From a checkpoint of a small contrastive image-text model: encoder widths [192, 288, 432, 640], 203450 training examples.
Rows from block 2 of the text encoder of a small contrastive image-text model, named by matrix and row number. Rows with one number belong to one neuron. Each number is 128 + 24 x the weight over its row's rms, rounded and kept within 0 to 255. All counts start at 0. Numbers have three digits each.
After each neuron's rows are labels from the 100 texts, of 14976, where the neuron reaches its highest value: "fires on" is the input token at the peak. Only what is clearly more common there than usual is listed. The data: photos with spoken descriptions (Open Images, Localized Narratives).
# fc1: MLP up (text_encoder.blocks.2.mlp.fc1.weight, 640x320), inputs 214-319
# fc2: MLP down (text_encoder.blocks.2.mlp.fc2.weight, 320x640, transposed), outputs 214-319

fc1.33:106103152140093068165098144147115130100095098158118118078122154178099111096143146121134140130151126148131102112105118127124127123102102135154160180092161104110105147110158132115099129124132142117130115160113115154114159093149098094103155153102160167131128131117141151132134151154097142136106117125114166124129102142184
fc2.33:156122100145155133113154107166121077116093116104112159131111138106152152119139102131109165131117116122140127114185151086147103140110138124127162142148140166125146116082128170127116146156136114181095130095120164107157116181106081123110124151115150171082124129118143113097142136103150176139185148106102117144118162113101
fires on: "n"; "l"

fc1.240:138140143146112128122123143153138104171140127170134085187114136128114102161106145114130163112094110084132105086141133136163128129125091123126147122058102130147117110102129103142113129112088145114124138094103128107148129141096167112114148133092128156117127138116085102097137148098148135118114131121099102088137125116118
fc2.240:164097146109157124109128122142142143119166122145120187150148135181126107108107158117157150139128088109119083161144098113171154137115190097117158141166144155146151111164091138109132125134123132126097098131136140099104148153085130136118072164107089139111138115118130135100154117078080174139136134145137132145138133104105
fires on: "s"

fc1.134:117094164136100149119094158143124147139139116086111125100126127160113131090158130106123097135148113131083125134106139088144101097134141138163106127117132089136108124134098141138169114121153093167094074103098166116123104117139127139149123121113122126167121149137111204099153129165133144164077116109094158165158097129124
fc2.134:108113127142137110130102114116103143117134144145136107112165141150116135110108107087122137149126116125108086122110104139119125081142181132076164105098110147134109125145105115123107074118136114145137170115146124113159156116082110105120140134132151145156118101126134107130115045116081105171123116126112138129137118174171
fires on: "w"; "h"

fc1.50:144110142123115081122091126079102164086169101138094111140147172156122141081065152153133133113163122168132110134124140118163119133160099146101137158125105139085125128135174131099131116132146155122110127133123109102092134156136089110107131141131075123171134170116150132167123150146115110148124100130111111105141135130138
fc2.50:130135159091098144101142093130122130154110143088126117147161110150195166168141124139127118169139136151142136117126176080154075120130140143099141131116083153154107135126143115083145152129145146128146131130089183102142114133096117102125155128135152127150106118137141177101177132099135080133114140139161172129125109137130
fires on: "n"; "s"; "d"

fc1.135:105113136102137187148158179125110167143130109128114108104123178098140081156113124115121122123107156077126157118138110123145118142118149113148146137147115144124135123107115121147143125127120137162104105112112099161132120160131123187112118125108121164086131120123133164111135111070146103114151118175107120150092129087131
fc2.135:113095160097120154116142145099095137124104146156139117167134141122144142102134120132121145114136089111136158156206130104095107145160152110139150117130115113132094132093146155105141170103095098125086128112135113102129122124092113103148074102106135128119092099111133208114116140101120117136156142145145144092128136146110
fires on: "s"

fc1.267:106174142134132101132088107123119140153158138107104113111084150117102109143119157115106129157122124166147127109165125175128135144130059178142117115116147141112138137095138164090146104125076126159153099110129153138108110103125107140113145113114120148145119133118141094102085169157162166144092124114111120145147126170134
fc2.267:125142104141134119163089126132134131128115108161147146140118174135116142147147127111121130165121100118157120140116158133095126151110115101168133099144139152152110106109109096094141085137158142163116141111127101125134122152110147125127181137123123113143159104130121152130153142140144105100107147103079123148131070171163
fires on: "<end>"; "."; "s"

fc1.463:096121117158095117155144164134087147116077130191107137128108144120140142150131107115160118145162161113139148133121107127126156072134159105090178122121133125164144093143086089141085128105165104128134144154149119155166078101083138100135137105121132170113162131139133171163158145167107117106142142144110113106106133092154
fc2.463:104144142107173140158156114115124148095112121195119131114099137123112136061145117111119113144145124089157127134127122062156170102107122164142102140135105124083145083127115174125109137176125165158142112106168123097150157122147144112113111100137117136135090118110133146134193103146124143109103132098124107111090096142103
fires on: "n"; "c"

fc1.12:148140123130085124123123131137148101095115129156109130125159130143136133158155153164135116113197167126138155095094080146150106132095154114121097154159155133137110116156119145146110142179132065112133087129133107141117105145154137135116149149153134142076101137098157130149179096118121100134140101144152042145144125159117
fc2.12:144109136123173145081127113168092124088148143078168155122151108122119106107128127148159119146122145130132112148127102122153119143125110146102213128109095100110130155126159118177139143094112117108138147163140103101147138117135109129109138173193075137085104120108101127139136081140105098160133115158140122100150158150112
fires on: "w"

fc1.341:137101157158119170128154134141124070164098138126136117174142138131105156144172155130113154113120098113103141112116127127128160131145123137099118105106134128108147170137133120073048121152102095107142129127136132141149121152097143118151142133128129184137118129117099152112148095147117124133122117159113138101172084131120
fc2.341:159176125094114115141121146129151172134130104149142148128132102153141172133125150115135144130132134131150164153110157093151150143085115110128144098159169131174158089121119095120135151106109160143132121113156170135135091140151119111123121145131074101107119162121136109093129155133127140124091100106156171124127165161124
fires on: "<end>"; "."; "l"

fc1.403:133142133148137105119108083101140085095173136087121088177106153122078117152086156093154165092126149082124159141109133162091130145136141112109137126076077122149125138169108121148143108145082140096088153107136103139163099131100186162100161133149143134152153156091119128131095153094147096124149126158138149153141108102109
fc2.403:118156130102166126118132150142123130140134124115112126143158088104121152141140149132126123128147120127080116099138133156101138110148149104114076138098142140125138164138105075118103088156122148152113166078161123166104103166155157133114134120094135141140137184121134119120092141066145157133117129103138141165130139153146
fires on: "d"; "."; "l"

fc1.62:164107118095126133141110137154122132139111133140178164119085090149132135150106086140093109144143123150111139113105098106111128174104127133136140073109161152126141126138121116107123141097077111135179115108146145102172138068148129115188111114157096141078107124153121119135103172075118113146105116125141142154065171133150
fc2.62:132154119181139110091151115122127136131122143103118079138085161132146124103087125167132127191147132133157146164147158106137117137113130154149119152133148096088161136141106133162094147158158127126150104106149078122126138117128137157147152097116131173118094136081103126130152113127140144166118094116150149117164102144101
fires on: "<end>"

fc1.420:153145104191122169109145089147169164140130148180127146125166137156141121131198157152143130139117121178118131159102109168108142117148131126168096118114099129130104118149130124133086106133127124138070117119116116117120113126148163123164108107115124138150080084086099154132140090106185115154142138107128137127116087101157
fc2.420:151121113150100093120178139164133170139108116169132168093159183148154093143105140116145142125111140142165130135142112140102156151159141084136141140114164111111109074122111159096108181182079157110153171132113156149091097124105150134155137112055137147140136108123134141137106112127151142109120115105130105126127125145130
fires on: "<end>"; "n"; "d"

fc1.597:137115123091117097136101157145134076121121162086125116115139133132180114111138135131211151114125126121126120131157126147123123122130173111149084085108106143121093118118117141162126167128128110107120069117132136109169130139160121154148140171122140107107145114131176108121172150145160132162102105160094084138148107161108
fc2.597:116142120172149150134128108088151152131087122116109167108142138142150120085102158129087085144131163141129119125144170090128120161159153119102148106128161144079136104148138156074148116131161142092149110111140179139116131107109085095168128095109146133146115126106123134127123150089133123175132110103079168052119116165111
fires on: "n"; "d"; "l"; "."

fc1.583:170095188148163145101118114122153148106141144177148145138140117100123126142169169139074110110129105171146147125137120090129139136132189106139144117083108153112129110145122149129157136126076128122139099096138149128139131124132091087168107101111149094119161118108136165139099105133115137100132135144150117071156111083093
fc2.583:087092064118122108154125135113107100107118103134124105137113115146183116119108119142146140111162132147106124141165112102149108088124131140094113116136184142167131159137146143123159131176178159133121156126128171119163181118103127144119160115117126129128120079131129117152109106140111129104116101125119119145099116143130
fires on: "i"

fc1.465:110091143110168151149102107135123133159149133140127123112165175163131139161125109115101105092139169145137103122134116127136104121100112146177098132136114107111114096150154154120172091156135119150151114138147086111147111174165130114126125114150154116121154116119096140109113129100206158154125168121104133099156134153154
fc2.465:114138091125095077117137130153143166116136107183103156119135143119129149129093117145123124147107117091129109147110157113170132145134157102148116088134162164134151135151166140093082091095119164141164103136127136150115126145068148147080176117108125152115127115093119098109144114107128105108096119131128121151166124129107
fires on: "s"

fc1.254:085100104125163063148105162139068155146123154130158098072114113106089128126161156126183151139141149121103132137157158137141098112114157122098189136141128108166140115100110167122128146094107122133173115103136136107160118124116125086105155113152110174130120126193162162105099112115101135151085128144111164133148160104112
fc2.254:136143136133112118166154136099120145137129127092112099169128147142142142094166107138099127125140119097137144139137174122132121130090119172155098108117111132143096105131132174089151121137157151129143086105119143127143137108105136134164118114136110158158130137094145178116119118113106148121141156150143128120144132146130
fires on: "s"; "n"; "w"

fc1.11:121146141138106116102119120107139161130087154104096101129112124142106116110137164149086147119126177125145109160095130133137102071090143114149157137105152143190147106133140132087108107143075097114161173132119171145119124126129090155112126109123133149085102106129115078152164161144148140108130122077153126104125142169139
fc2.11:126160128126154118143165126101110141133173144120137139112172145118167150108124153113123123121087153162095086099118101090109114129115153155140111118161105151154105098083112103140164153118120158121113192164131133108116128104119105112147153107174119089092140114153114188155126137111126164113134162112126169096103080152115
fires on: "."; "<end>"

fc1.280:162104140155097143093113137141141099161149122093159148156151089155130098177150143123143136138115120112117091103160140137116129157135149106112089170092147125118112098147128123113107120150101120147123145092154108123119173124101110130106115132153151171138160090149090149102168161088129106138122117093114119139144143099126
fc2.280:126150084116122098165180110099082124154155107143105102112129145117112139110152107135127155167107166119118104132163091103171119112159154147132170109104154148153132117154128154115117107132118149131139126123106105103124091113169071165100130095148119132159096138124152122125138156133133154116109156118096115117150138145107
fires on: "w"; "z"; "s"; "h"

fc1.312:175126126157143122129111171150119119095158129131166118149112075103080152138103132131114103165148105168153107133106087119091153163097103127101158143100090133153122109139118097097138104142136101099134114141102140114100129160145126121164120144160158093124117112174157116105078132163174095143100142110089142129146090091148
fc2.312:135142157119090113100071173082167095129133127094121105151106140121101148086143121133136098088112102102120132099127109092149148133154143128151138131118116164129093147107192132159114089156183129115159128161138094137139134125097139140118147163076131100147168148127078107105120174137114077123146156116139106097150104112119
fires on: "s"

fc1.19:144112128096104123105068098151166105125122105129140106097157151141145103118133103132131096155079155124137122120120128107106132120104131120117114074122149096100137114080124112145143146133134113147107149149167135138151172141101150116145136131139146170136141127142090117118112105080121109084102094143092124118103159132097
fc2.19:119132122133179122140119088126112187102110135159139167116127135150106133093122130137138133144168147139132100100134123140115141152131119149077124104124116145119119161156134171126081118118156118107119119117108116122154149121120102143138136099119092148149187118119115117138118160126127097161094134130125079130148105109145
fires on: " "; "l"; "n"

fc1.122:133115134106168136111138115112121112124156150148103142116115127155144085119139137115090107114155163168144138147135173105173130172174144093177130083123141155146120112136155160146115114098099118135122136133138137173096103106170116141143158102179127141110114142150116146072129147142106095126125134117175119145156083108102
fc2.122:155126147132131104121105145122136150148210108128131082117142113124132095162128106149159124085081110120122115095150111125147134109146137150132145143149156133158162123132149108148112111098093119142165123154174107130136128164109124133112157123167109125110125126145097107099139154171145121104146142127110121141097110111129
fires on: "e"

fc1.360:157140175140151111118114125130165107098116107084127124131127145173088122120132166161113149144152098134122120107097127128154118167155092115124121116124110075166129101132097115164130135143134130130106185094127105123123098117126167138071133121120110112128150140157128093154119183064116128149111106126164100143124126133083
fc2.360:112108107151100144140151125166120130132105137138121141143066146126112141121163129131144140057119107168099131162148170088109113071115157142132147138150157110116114126114088142133075148146083115104110147173125176078166114125118155103149118139168140153160159137135132113142138139105130104099153129133137111152136129094122
fires on: "n"; "."; "k"; "m"

fc1.261:140144139130142132143096171130166123136095093150105099181120132118126112150163140087108122139142107135118119120144091081115134150164129107135142119135123136081139120112113110108135143140167142185074100136127105112119105108094115136101180119126126136123120110161133136145130139094104132109075114157114155125130098112110
fc2.261:150093162121100109112170162111124181131131130130135082164132155110111096135114116131125144166128130160124147131124116100086121116110152129071116148154087124131131172164087117136149166095161147120104120174098127121146166142157157145099147113144081091172106142117146115152148134105132146118115134093109147159142112102125
fires on: " "; "."

fc1.552:085100155167171107123172141122109101088143131111143117136120136084129130080135129117151126139156132135127107119170123105099098084111118163091126134104147144130125162165135160129132135134122078098110093133135150123104088105165103133110138112137094136145127148097134143105117181062144150146124087118150111137169118125072
fc2.552:115159140120135162142135121106124156107124120178109132112132078125088141102155136121141141110130142110114113123136148118088167146092143130142154183123145154111113135111095140128143129129156123117114120120137155129107115142104152137143155099124127144125118112099140122107168118074170143156122095102146157108110134118144
fires on: "<end>"; "."; "d"

fc1.95:091112100146129121102119156118142107150150163149157134180126106086109096117108141148119148140138143121103117119164170101099102153164129113129085132092147145152079129143153120122133099151101122126105114161105106126104134129126120138119169111175090131130123118098126152127076128080144125129153089162146076133165109088136
fc2.95:151066114091114108084156131097102130108117067110131140174115145118145115149147125149153135124087143095107115103094097133117107141112173152154136131128163131122143148139090114119111125114108141136122174166171137110099124157107165189107159146132101149128172159146150147155152138091145147082163174096146156133178133111169
fires on: "d"; "."

fc1.173:161119158140142162114112104104142160140148144129159150120100095098111169120104123173145163153100166110146122111086118152088148115120117151117164097136103104122150129121104087110123122156161138128153096133136150150132140112120100096093111092135156133153097076147155119098107092101108159134138135164149149110161161129161
fc2.173:133113113157151139092161149112150140162146132106128085097169098189128120166136161108148138111153158123136121161120169102146120139085124165114156098129138155159091133080111113167145167118152132167169163131088116095118103098164128137128095153094141138160121135129120141167137128156138092105123091153132143130129150150084
fires on: " "; "s"

fc1.288:142133149148068130092124151118112129129128108142090125142121103125098186125083145141130123129126153158131081128112135110127146160139138156105125135127140150117153142134145160084095126149123149150101130112136164076149155136172138102132147153114160130126129116124100142163106139149104127125142146105123136114109183099138
fc2.288:130125112147131106110130106074156104114130128106128104144092147135094118083098125118135165138129166138161109135079148112127138142129131147122117155101144122110122114154141136129157156105185087136181110140145169128117125183124094144109150127106151146134098124096123129114118144132103080142106133118129141166144090141164
fires on: "e"; "r"; "i"

fc1.433:195147112151064183144131121143121142124162066162159136118177136147118127154095153081101114069151107128121110109146145123114143121125126129118125136086085100113148138153136122112133159147131109119130140110114177111147101142089136115155109102119160163149108115118112140128170111153078125142148159133139141113141146119136
fc2.433:139141155157162152103163114082133123113122138163130107130110091102098138093138131152100128091116129120124150135122146142174149148124135178100139123147135129086128127157177144188137105147184093130117105126107107129118122130120181141127095109153145087123116066122152100092155146132150136096105083110149101150156154100120
fires on: "l"; "g"

fc1.65:145104167179140100130102151134127135133179120151118134133109133109107120158116149116111131142138127144146130140126157086129160133122143188117116120134121103118159135127165122125131130112167167142158159097151174121137153108127148171127132144097095140138139128148156101117132121145069109175148082128111125135115120124133
fc2.65:121114140123129151111170108142163108128127109089082131129115096159163129127087163146140150131147134141106145107091129100105106119155124154148103142157126159196103127133166142164160135124108140088103117129138130108136131161099125108102110126139142158081097122116141142141134185131129148111141158075156169113119080116111
fires on: "i"; "s"; "n"

fc1.269:105114108105128164105160101134110149128133100107161106136120154134102135162088173124158079096083096129124179167151111175128167120161135145158127099139075139111125108149057124162103163120148108166131099128095117101120142148155103147146128139134125189147137105117102150134107158106150121110147112145128110145074120146097
fc2.269:124162098150156079115150088131124099134107138156127146164108156174148145130129129084132171148133125126149134130164133087129089154107142142138148112125163170110146143123117137075122155090139126098098117107156108166135114159095182093121139089116122140126109118107166110156132151115093157130096161100122119123162165194149
fires on: " "; "."

fc1.584:116099127144134084114100137097161163095135107155135091163152152151184143088071158101117126132109140118134145109167119101149097161099156141162163112076126140136133163132131134181137136118120112117159128137102124152108150130127127116100121151099115162139126129141099147139118139130150125152150117127105158136134104137124
fc2.584:148107175156125116141136108130171125119118125150145153125153117164096133125113114131123108126109128163138150113124145101153139132133173113161149126123091101142108144116146166168117089149114123127178159110097143142106126096148128097140138153145126135111098123100148107157101148020136147189108118143133142112086085184125
fires on: "w"; "."

fc1.571:098097159124127144097135092112090138132100137147110141104106110130112137119083134117122102173124138138159147093131096139133146158103092124175129098138114116159148155137146107150147135126123117114116094165125164151148099114157185137166160119110150095091178136144087149147114178133128110105115159146124116119126137147125
fc2.571:106095103176142123141105159143123133114091125129123147141119148115140111108118100163116144124132098092095096162133124113083153102185156159135154132131130101111099139108111131155094151148158096103150152153151118146114148111120120096133129109163089172148094142093163109163128147140081140151169141155133168117148131128090
fires on: "s"; "n"

fc1.330:109175154141102119143090130166122094133128148135155093113137127120173138126133132118097101123152131118116121153188124095141105123099139174145135131136157112121176128091132133122115140104131135142127127091111103167117107118120118130127127125134097120153117177141136126098134143108126104115150141111140122159119123132080
fc2.330:149116133128174102153118157100122114144148117134078111117117085160119139127150114114165149101093084125119137091131132139133168163179143165157148164166160120109128126155124149147125091146112130124131161143117143176096146154124150089128154129122113106070092171102152088128187119102102117142142114143122133148164139141120
fires on: "e"; "n"

fc1.415:095124168096168148160160129193119114175105108148125108152131119131083155145112153146124132139159121137110110118115135115131147130145115115096113131120119128134116111102136129155107148128103131133111158184122144096124106125096162160146100152105157174115153112141113105109131132142169101095076154111132102188125080125098
fc2.415:153091114164148132140136140138140127119090103194095128145111132146103152125127122123129150128118152111091098153163132112106090158113163086130103147166166114135137109125110150113088138157119174115153141098156168092093149170130168089121123147128147163155113146141133108125127085086148153150103139142076121153127126133100
fires on: "<end>"; "d"; "."; ","

fc1.544:107098129109094110122109108138108116109145098134168165134150119127149114163139172101135165146112106129125177133134072114150170166142130170107124123069145120173128140124136159143086173119117092127160113091172124126125117098165127119090106147070138100126154104160155136133122174113168181152163163129127113141158112139130
fc2.544:110131124111134154121143149156158099080103127179121129100113111103139143099107141098122109131102100086128142126084111107094136110105145139129115141100148100114144154139115098114112121174141128108106109116118139117139123127112151120134091112125130106150110113117145140154114122144120151134104118083094132108093148161091
fires on: "d"; "n"; "s"; "x"

fc1.42:111149131105127105080174157091092116195117119115112144122119137121092172140158089144129132101134121120152107136075111133140099178119104143114156110171160123127128147141108087122115101138144131151132132128157117175120119141122155125115126125100153133122100157109137140119118116089141163117113128126159166118156138132143
fc2.42:119086153121197129083078144085122155090106103134135105158138128137168129122128136125135109160149126135143118171149181114140180088106162157097095129110107120118141102137141126138106122105140136127129123125099114130146145132090164126148153149145115146130167115135104106152159170108127095144109118113093155153120131164139
fires on: " "; "s"; "d"

fc1.397:124102132099115121089103121112127144129157166100153116109096111135131133160072133128119118128115155154143163141083172102110125142125153128160131144126116163129121151126092168121142139119193156142129145146149155124125157148110134156144134100149106149118123116121148094084058133191086098174143105098151128076107156139176
fc2.397:116129095158104170140127108132145118142115100080105132132121154152118129112110145132159147144176156125132144138107109123184147110148210133124150126171126138155150168158145084135083138116124146132106112088084131114103148188118144127077150092140171147131131113062094172122112146060135117136131134144156176102157150141115
fires on: "i"; "a"

fc1.151:109110150100111149098164125112136116147141157114102137106137166133105144146158157140141103113115107147116129100129155121147096099119126108115091114119128111125147085144075111123105105157126120167165159080120118160130101155127122129115144114111115134138120140158090126157103145095141109071152104160132168149141101126149
fc2.151:106137113096101142155144118168113131091159143146108121114139133148095176111143122123156137099150142165140162109109137075106110118122153111116184143148137131127160103117119164145099149116101137123122155154109187152149135084120095160080161145132106118108147103114102096130137118130129144100075124120139122133080126152104
fires on: "d"; "n"; "<end>"

fc1.490:147143109161109086190122115157098137115127149188155122106157115105154160174110104158117134138140140138142128099136129094160121112086132148142104085130113141123184102112091109127158113153094137094157168096128129105097119092138116170114173144144106171085129092127184108113150119124117108117129145131158098144141146112163
fc2.490:112100157124132144079148138126118154157146112132128159129096095122134098135101143166146126093155114140114141096123125118092132132099133158149123145165176127159095152107132156138085154157159165151107128124094131155098092144126170129111143107121133158124147101127152164126155116089121145126138114110105136118144117143116
fires on: "w"; "i"; "h"; "."

fc1.20:121087135116077087108140127155127115109163154120141167132155104105098113163121107144126174141120095145131126085128151142138171113156094103154128121131144088144092164119171104105145106146144124124165140129100130115073135115161154125115096112134130136136093130091076149155144074097133117165120147147151157106120153139154
fc2.20:151154160109137108125113115122096153108072128117101138146098142114131151110092128110116136134165109083118103134138137149163113093125133125105140152165116120115111148144113139150114127103157139126145140120135147081164124146108106123095143101104142106146168149083120136123111178161149105162128138166089171148156129121171
fires on: "l"

fc1.422:146127157115135100105100131152108116108097067150117143080156121182110118136135147117114109114132091132128105115116156164132163152087113127084077110112135114088158110141134091132121093118146155115150110100112149130118154095140172121140128103098132112096117139129118089139143120143138089122126114104156101127153147090146
fc2.422:102129084106125121058131149137130117139139152123103100123150139110169137084139150135167105108143110113151103133120125136142133102144125119101117134091113098111145102115154126109134125149166137106094166111123110102137183114104134161131134172157122103174139123134160113114141122103140103110150155113078123127129113150147
fires on: "n"; "c"

fc1.385:152116123180155154136149091101070174073124148116148078156116113137120116152097141106109120115137148101151102104079110147153108135177124120123142121089103117134150111139161126157142156098135167166158157099137159112099107104155107115148121114126165157142096117102164139116123106113102119168117134106150159118147066142123
fc2.385:157102127141142190089097155111071137102138093102108115116133087116098158081115139077140146117142089103115096155120176106153189122153124119143139127163119169125150130149163162165144135105134081121160148155124163118119118165128141172093123107121111171107096113110097129099146165126131135111120122144170151136156111106128
fires on: "."; " "; ","

fc1.187:136076119140157151127145160115149136122117150110138164126146100121140145120142169147093150087132127145115153146137125133176135099168186094125134112154113154164152116150080153137122107137104119107125120127125116174095162164144121128148115074099131102135103125141130135154172131105061144127136138154170102105128113123106
fc2.187:123140107134121073148182149132138141151106098145147116156145116128181142109154142153133171124164163122148123161139141093128110119162131118125167121115126145096116133119095128090132107130089119094131146135117140112147110117150139132128132103085123149094110071131165140108117122119104140081129140107139092143104116161133
fires on: "i"; "m"; "g"

fc1.445:152069143138146199135153123148146135168151146148154135090150094152065162177108117136147130119085131170122104105128097103169111135157140122140170155136099099109167095120092160116080116147138092112138156117087121167150120108136149107161104120096117127140120127115129138179135158115073152096141149085153090117132120092140
fc2.445:115158123126106107143148137130163146093068088160134097188157145136166147083108152143147111112131107139159152131104135111102148118163152132169155125125150170129137120079106172153142093139125153098148128126097129135128160091130099100160154144126107121155091104118095148081116110073154128107131127099127109116106140167093
fires on: "i"

fc1.515:130162171139135157106156153150114147163147111168118168142099148116152135167150149159158142130094097098093115150099154097170146139147101104106111073161081130114095119149146116147116112175144093104146079090110108156105160120122109121090101169128158148124113110140118108166102155123115142090138136107129161097144141108097
fc2.515:174128162149127107158152145141138172166164136086145118102119129153157156159109100107133160160124107132104149134113156147120126140136115169125097163124164139159160133144085138170093161155117155093142154084102115131148152092120133111123154088120091147134100084126143135133140153154109126115109086087153160133147092107093
fires on: "w"; "l"

fc1.81:082131131083128087160163127065063140131154179098162141122132135111131077126128069084117076105124164100111125116074096119192119101111103165119123121147167087136126105118161095116125137145101144137126082091123122144153129128126108118120090133136126190118161158126121123144130136131104130123134110134109116119139097111125
fc2.81:140146169143184165118122134129096086107122117150141102089126091119167138120156105124128134144151103108074125150178127105118107162164151135127129144086113137141111122116191170171123124107152126150160080107123107113112099173079160123150154106117140102110135117092105159136150159072125109104165098116118127135150117139145
fires on: "w"

fc1.475:127122114182068155115115133181152138156131077144137157131124139128154160159159147152170168115119135171175125156172098142128137103132111139111119154103102140128131132073126144113131117130109134114125119106172120162163138154137103111099111119134166104135125087133131128168106111103109089135134107089129124133106126151130
fc2.475:111091117140081106143131131153137093147080111090126110113137144121119176152109143131177134137157117107145123148123125125124109088145138133153149144120153155151143120138105148135148121161148178149141088163111092128150160102122143099084099142105109084107123117100099109118098102096078160163145112124127138095094135131120
fires on: "z"; "i"

fc1.629:120129122094132097122142137166091124121096118129169139112073135126151106131105111141146141120137157126126134134154126124143148133080111113088164146149106149177101105091105120143125122117136141117172158161140128146151148137109093192124105154123099160155155148165102132104161143112162129102101140121163097193125084103102
fc2.629:103098100119180154150139122134142126152103129200116156111111108127120136137115131136139110122129138111133146114171142091097105109103127175152096151123185153101117074146102155137112141171147137114137123095128141092115100130108139110148139113124108152146079180124146136120122122091131135098127123106117154126115106133120
fires on: " "

fc1.190:114061166118130146084112118134140111117132131137104088097132094106133128143145130124098097086151149136123120160105100105163152119135125101142137085106095126106110128158122138117145147133151084112111141138154122181131188149156101094151118160121142099137130130115105124148124101116100122156119137182139149131127125145143
fc2.190:133143113135178104157156165111153140107108113112118102131121121102103112147151146158148153155143179145143131145149125097116148144165129134142155118157125149133120119091093135116144112139113152162112119168094088126147133091141090123174123095103115136137158070135102101146140131136114152167136084133115159115161129127137
fires on: "i"; "m"; "s"

fc1.181:150116135102152139134100177144114102140166094109118150102148152145099165116150133106141112137147120105081136123145111154117158106137118139087112170100156132109098140131132097147101131134121126116115125079123136123163144131139151105132107135149120133115110109132128138159151089139159126140132141122123101089121090125155
fc2.181:148169118138116153141133067159162119088111144130133175091116108117148140096109145134123129093124131117125126127121147092127131146101161110119135158132141091123120122114131148123120172126165126091088128135145129108083098183140122162112101117116135129097100143143152139114175126089158168133132114073125110085131107107106
fires on: "<end>"; "."

fc1.565:139161154172106109100143123141119168149155118145139119126131131151181136125075137112103098133095160117102083154086186075122125112116171103122129093107103136141099137105134122075190121123153101130114175138128160123108136132090151109121142121122170136102143081132118126118104119162131115135130091097115104142107165154171
fc2.565:138136113136127150073125084116117106122079126095104092109114154152146139132126138118152138093143164148128119151110138100177147090142178167117119124119097123116157160122097113111124134126156143135113125108113157118147135168148133132128146096148110168105130119135102178099114133093103090114117083137138166122161155142137
fires on: "n"; "u"; "."; "s"

fc1.472:095116098122120160097152124123157102073152150101136137116151082132116124162146099119118126086136153161101138159111172165108151127155100132136107095114135098130157106153101109150133135118147099137136170087112121161127100153169164143117126141101145137104142132117077095095121153153169111149118140123157153118113142107108
fc2.472:130126152148151118161126155126106166149144123134120102147128157141114151111132121097123115130142088146103137116174146094108132128125122122171066096127121112118122173111118146104090156085120162157087123135099126127172141148119120130174160136100084166153136101135163108110151178147180150135119140160121132121150152156138
fires on: "d"

fc1.82:095154151102146118074092161105161081081115107115078087152136095129178088134150096141144143148162099134104121090123101138161111127140129122118121146113129100143111083132090116136127130090143113095122130144145094144179129115103120165106136100130138135132115155143107125082156112075113092126111157157135167133107128165089
fc2.82:108131138154165145123114124113168148107113132136138164174077141128114145124086148166148104177141135134153116109150155108140134117120140119124091126132162164107121120155120160135095129139154148133125094110109142160145110143121125149184114153086100150150105125134127102110151183124135118081141079153074136139124125130138
fires on: "l"; "n"; "y"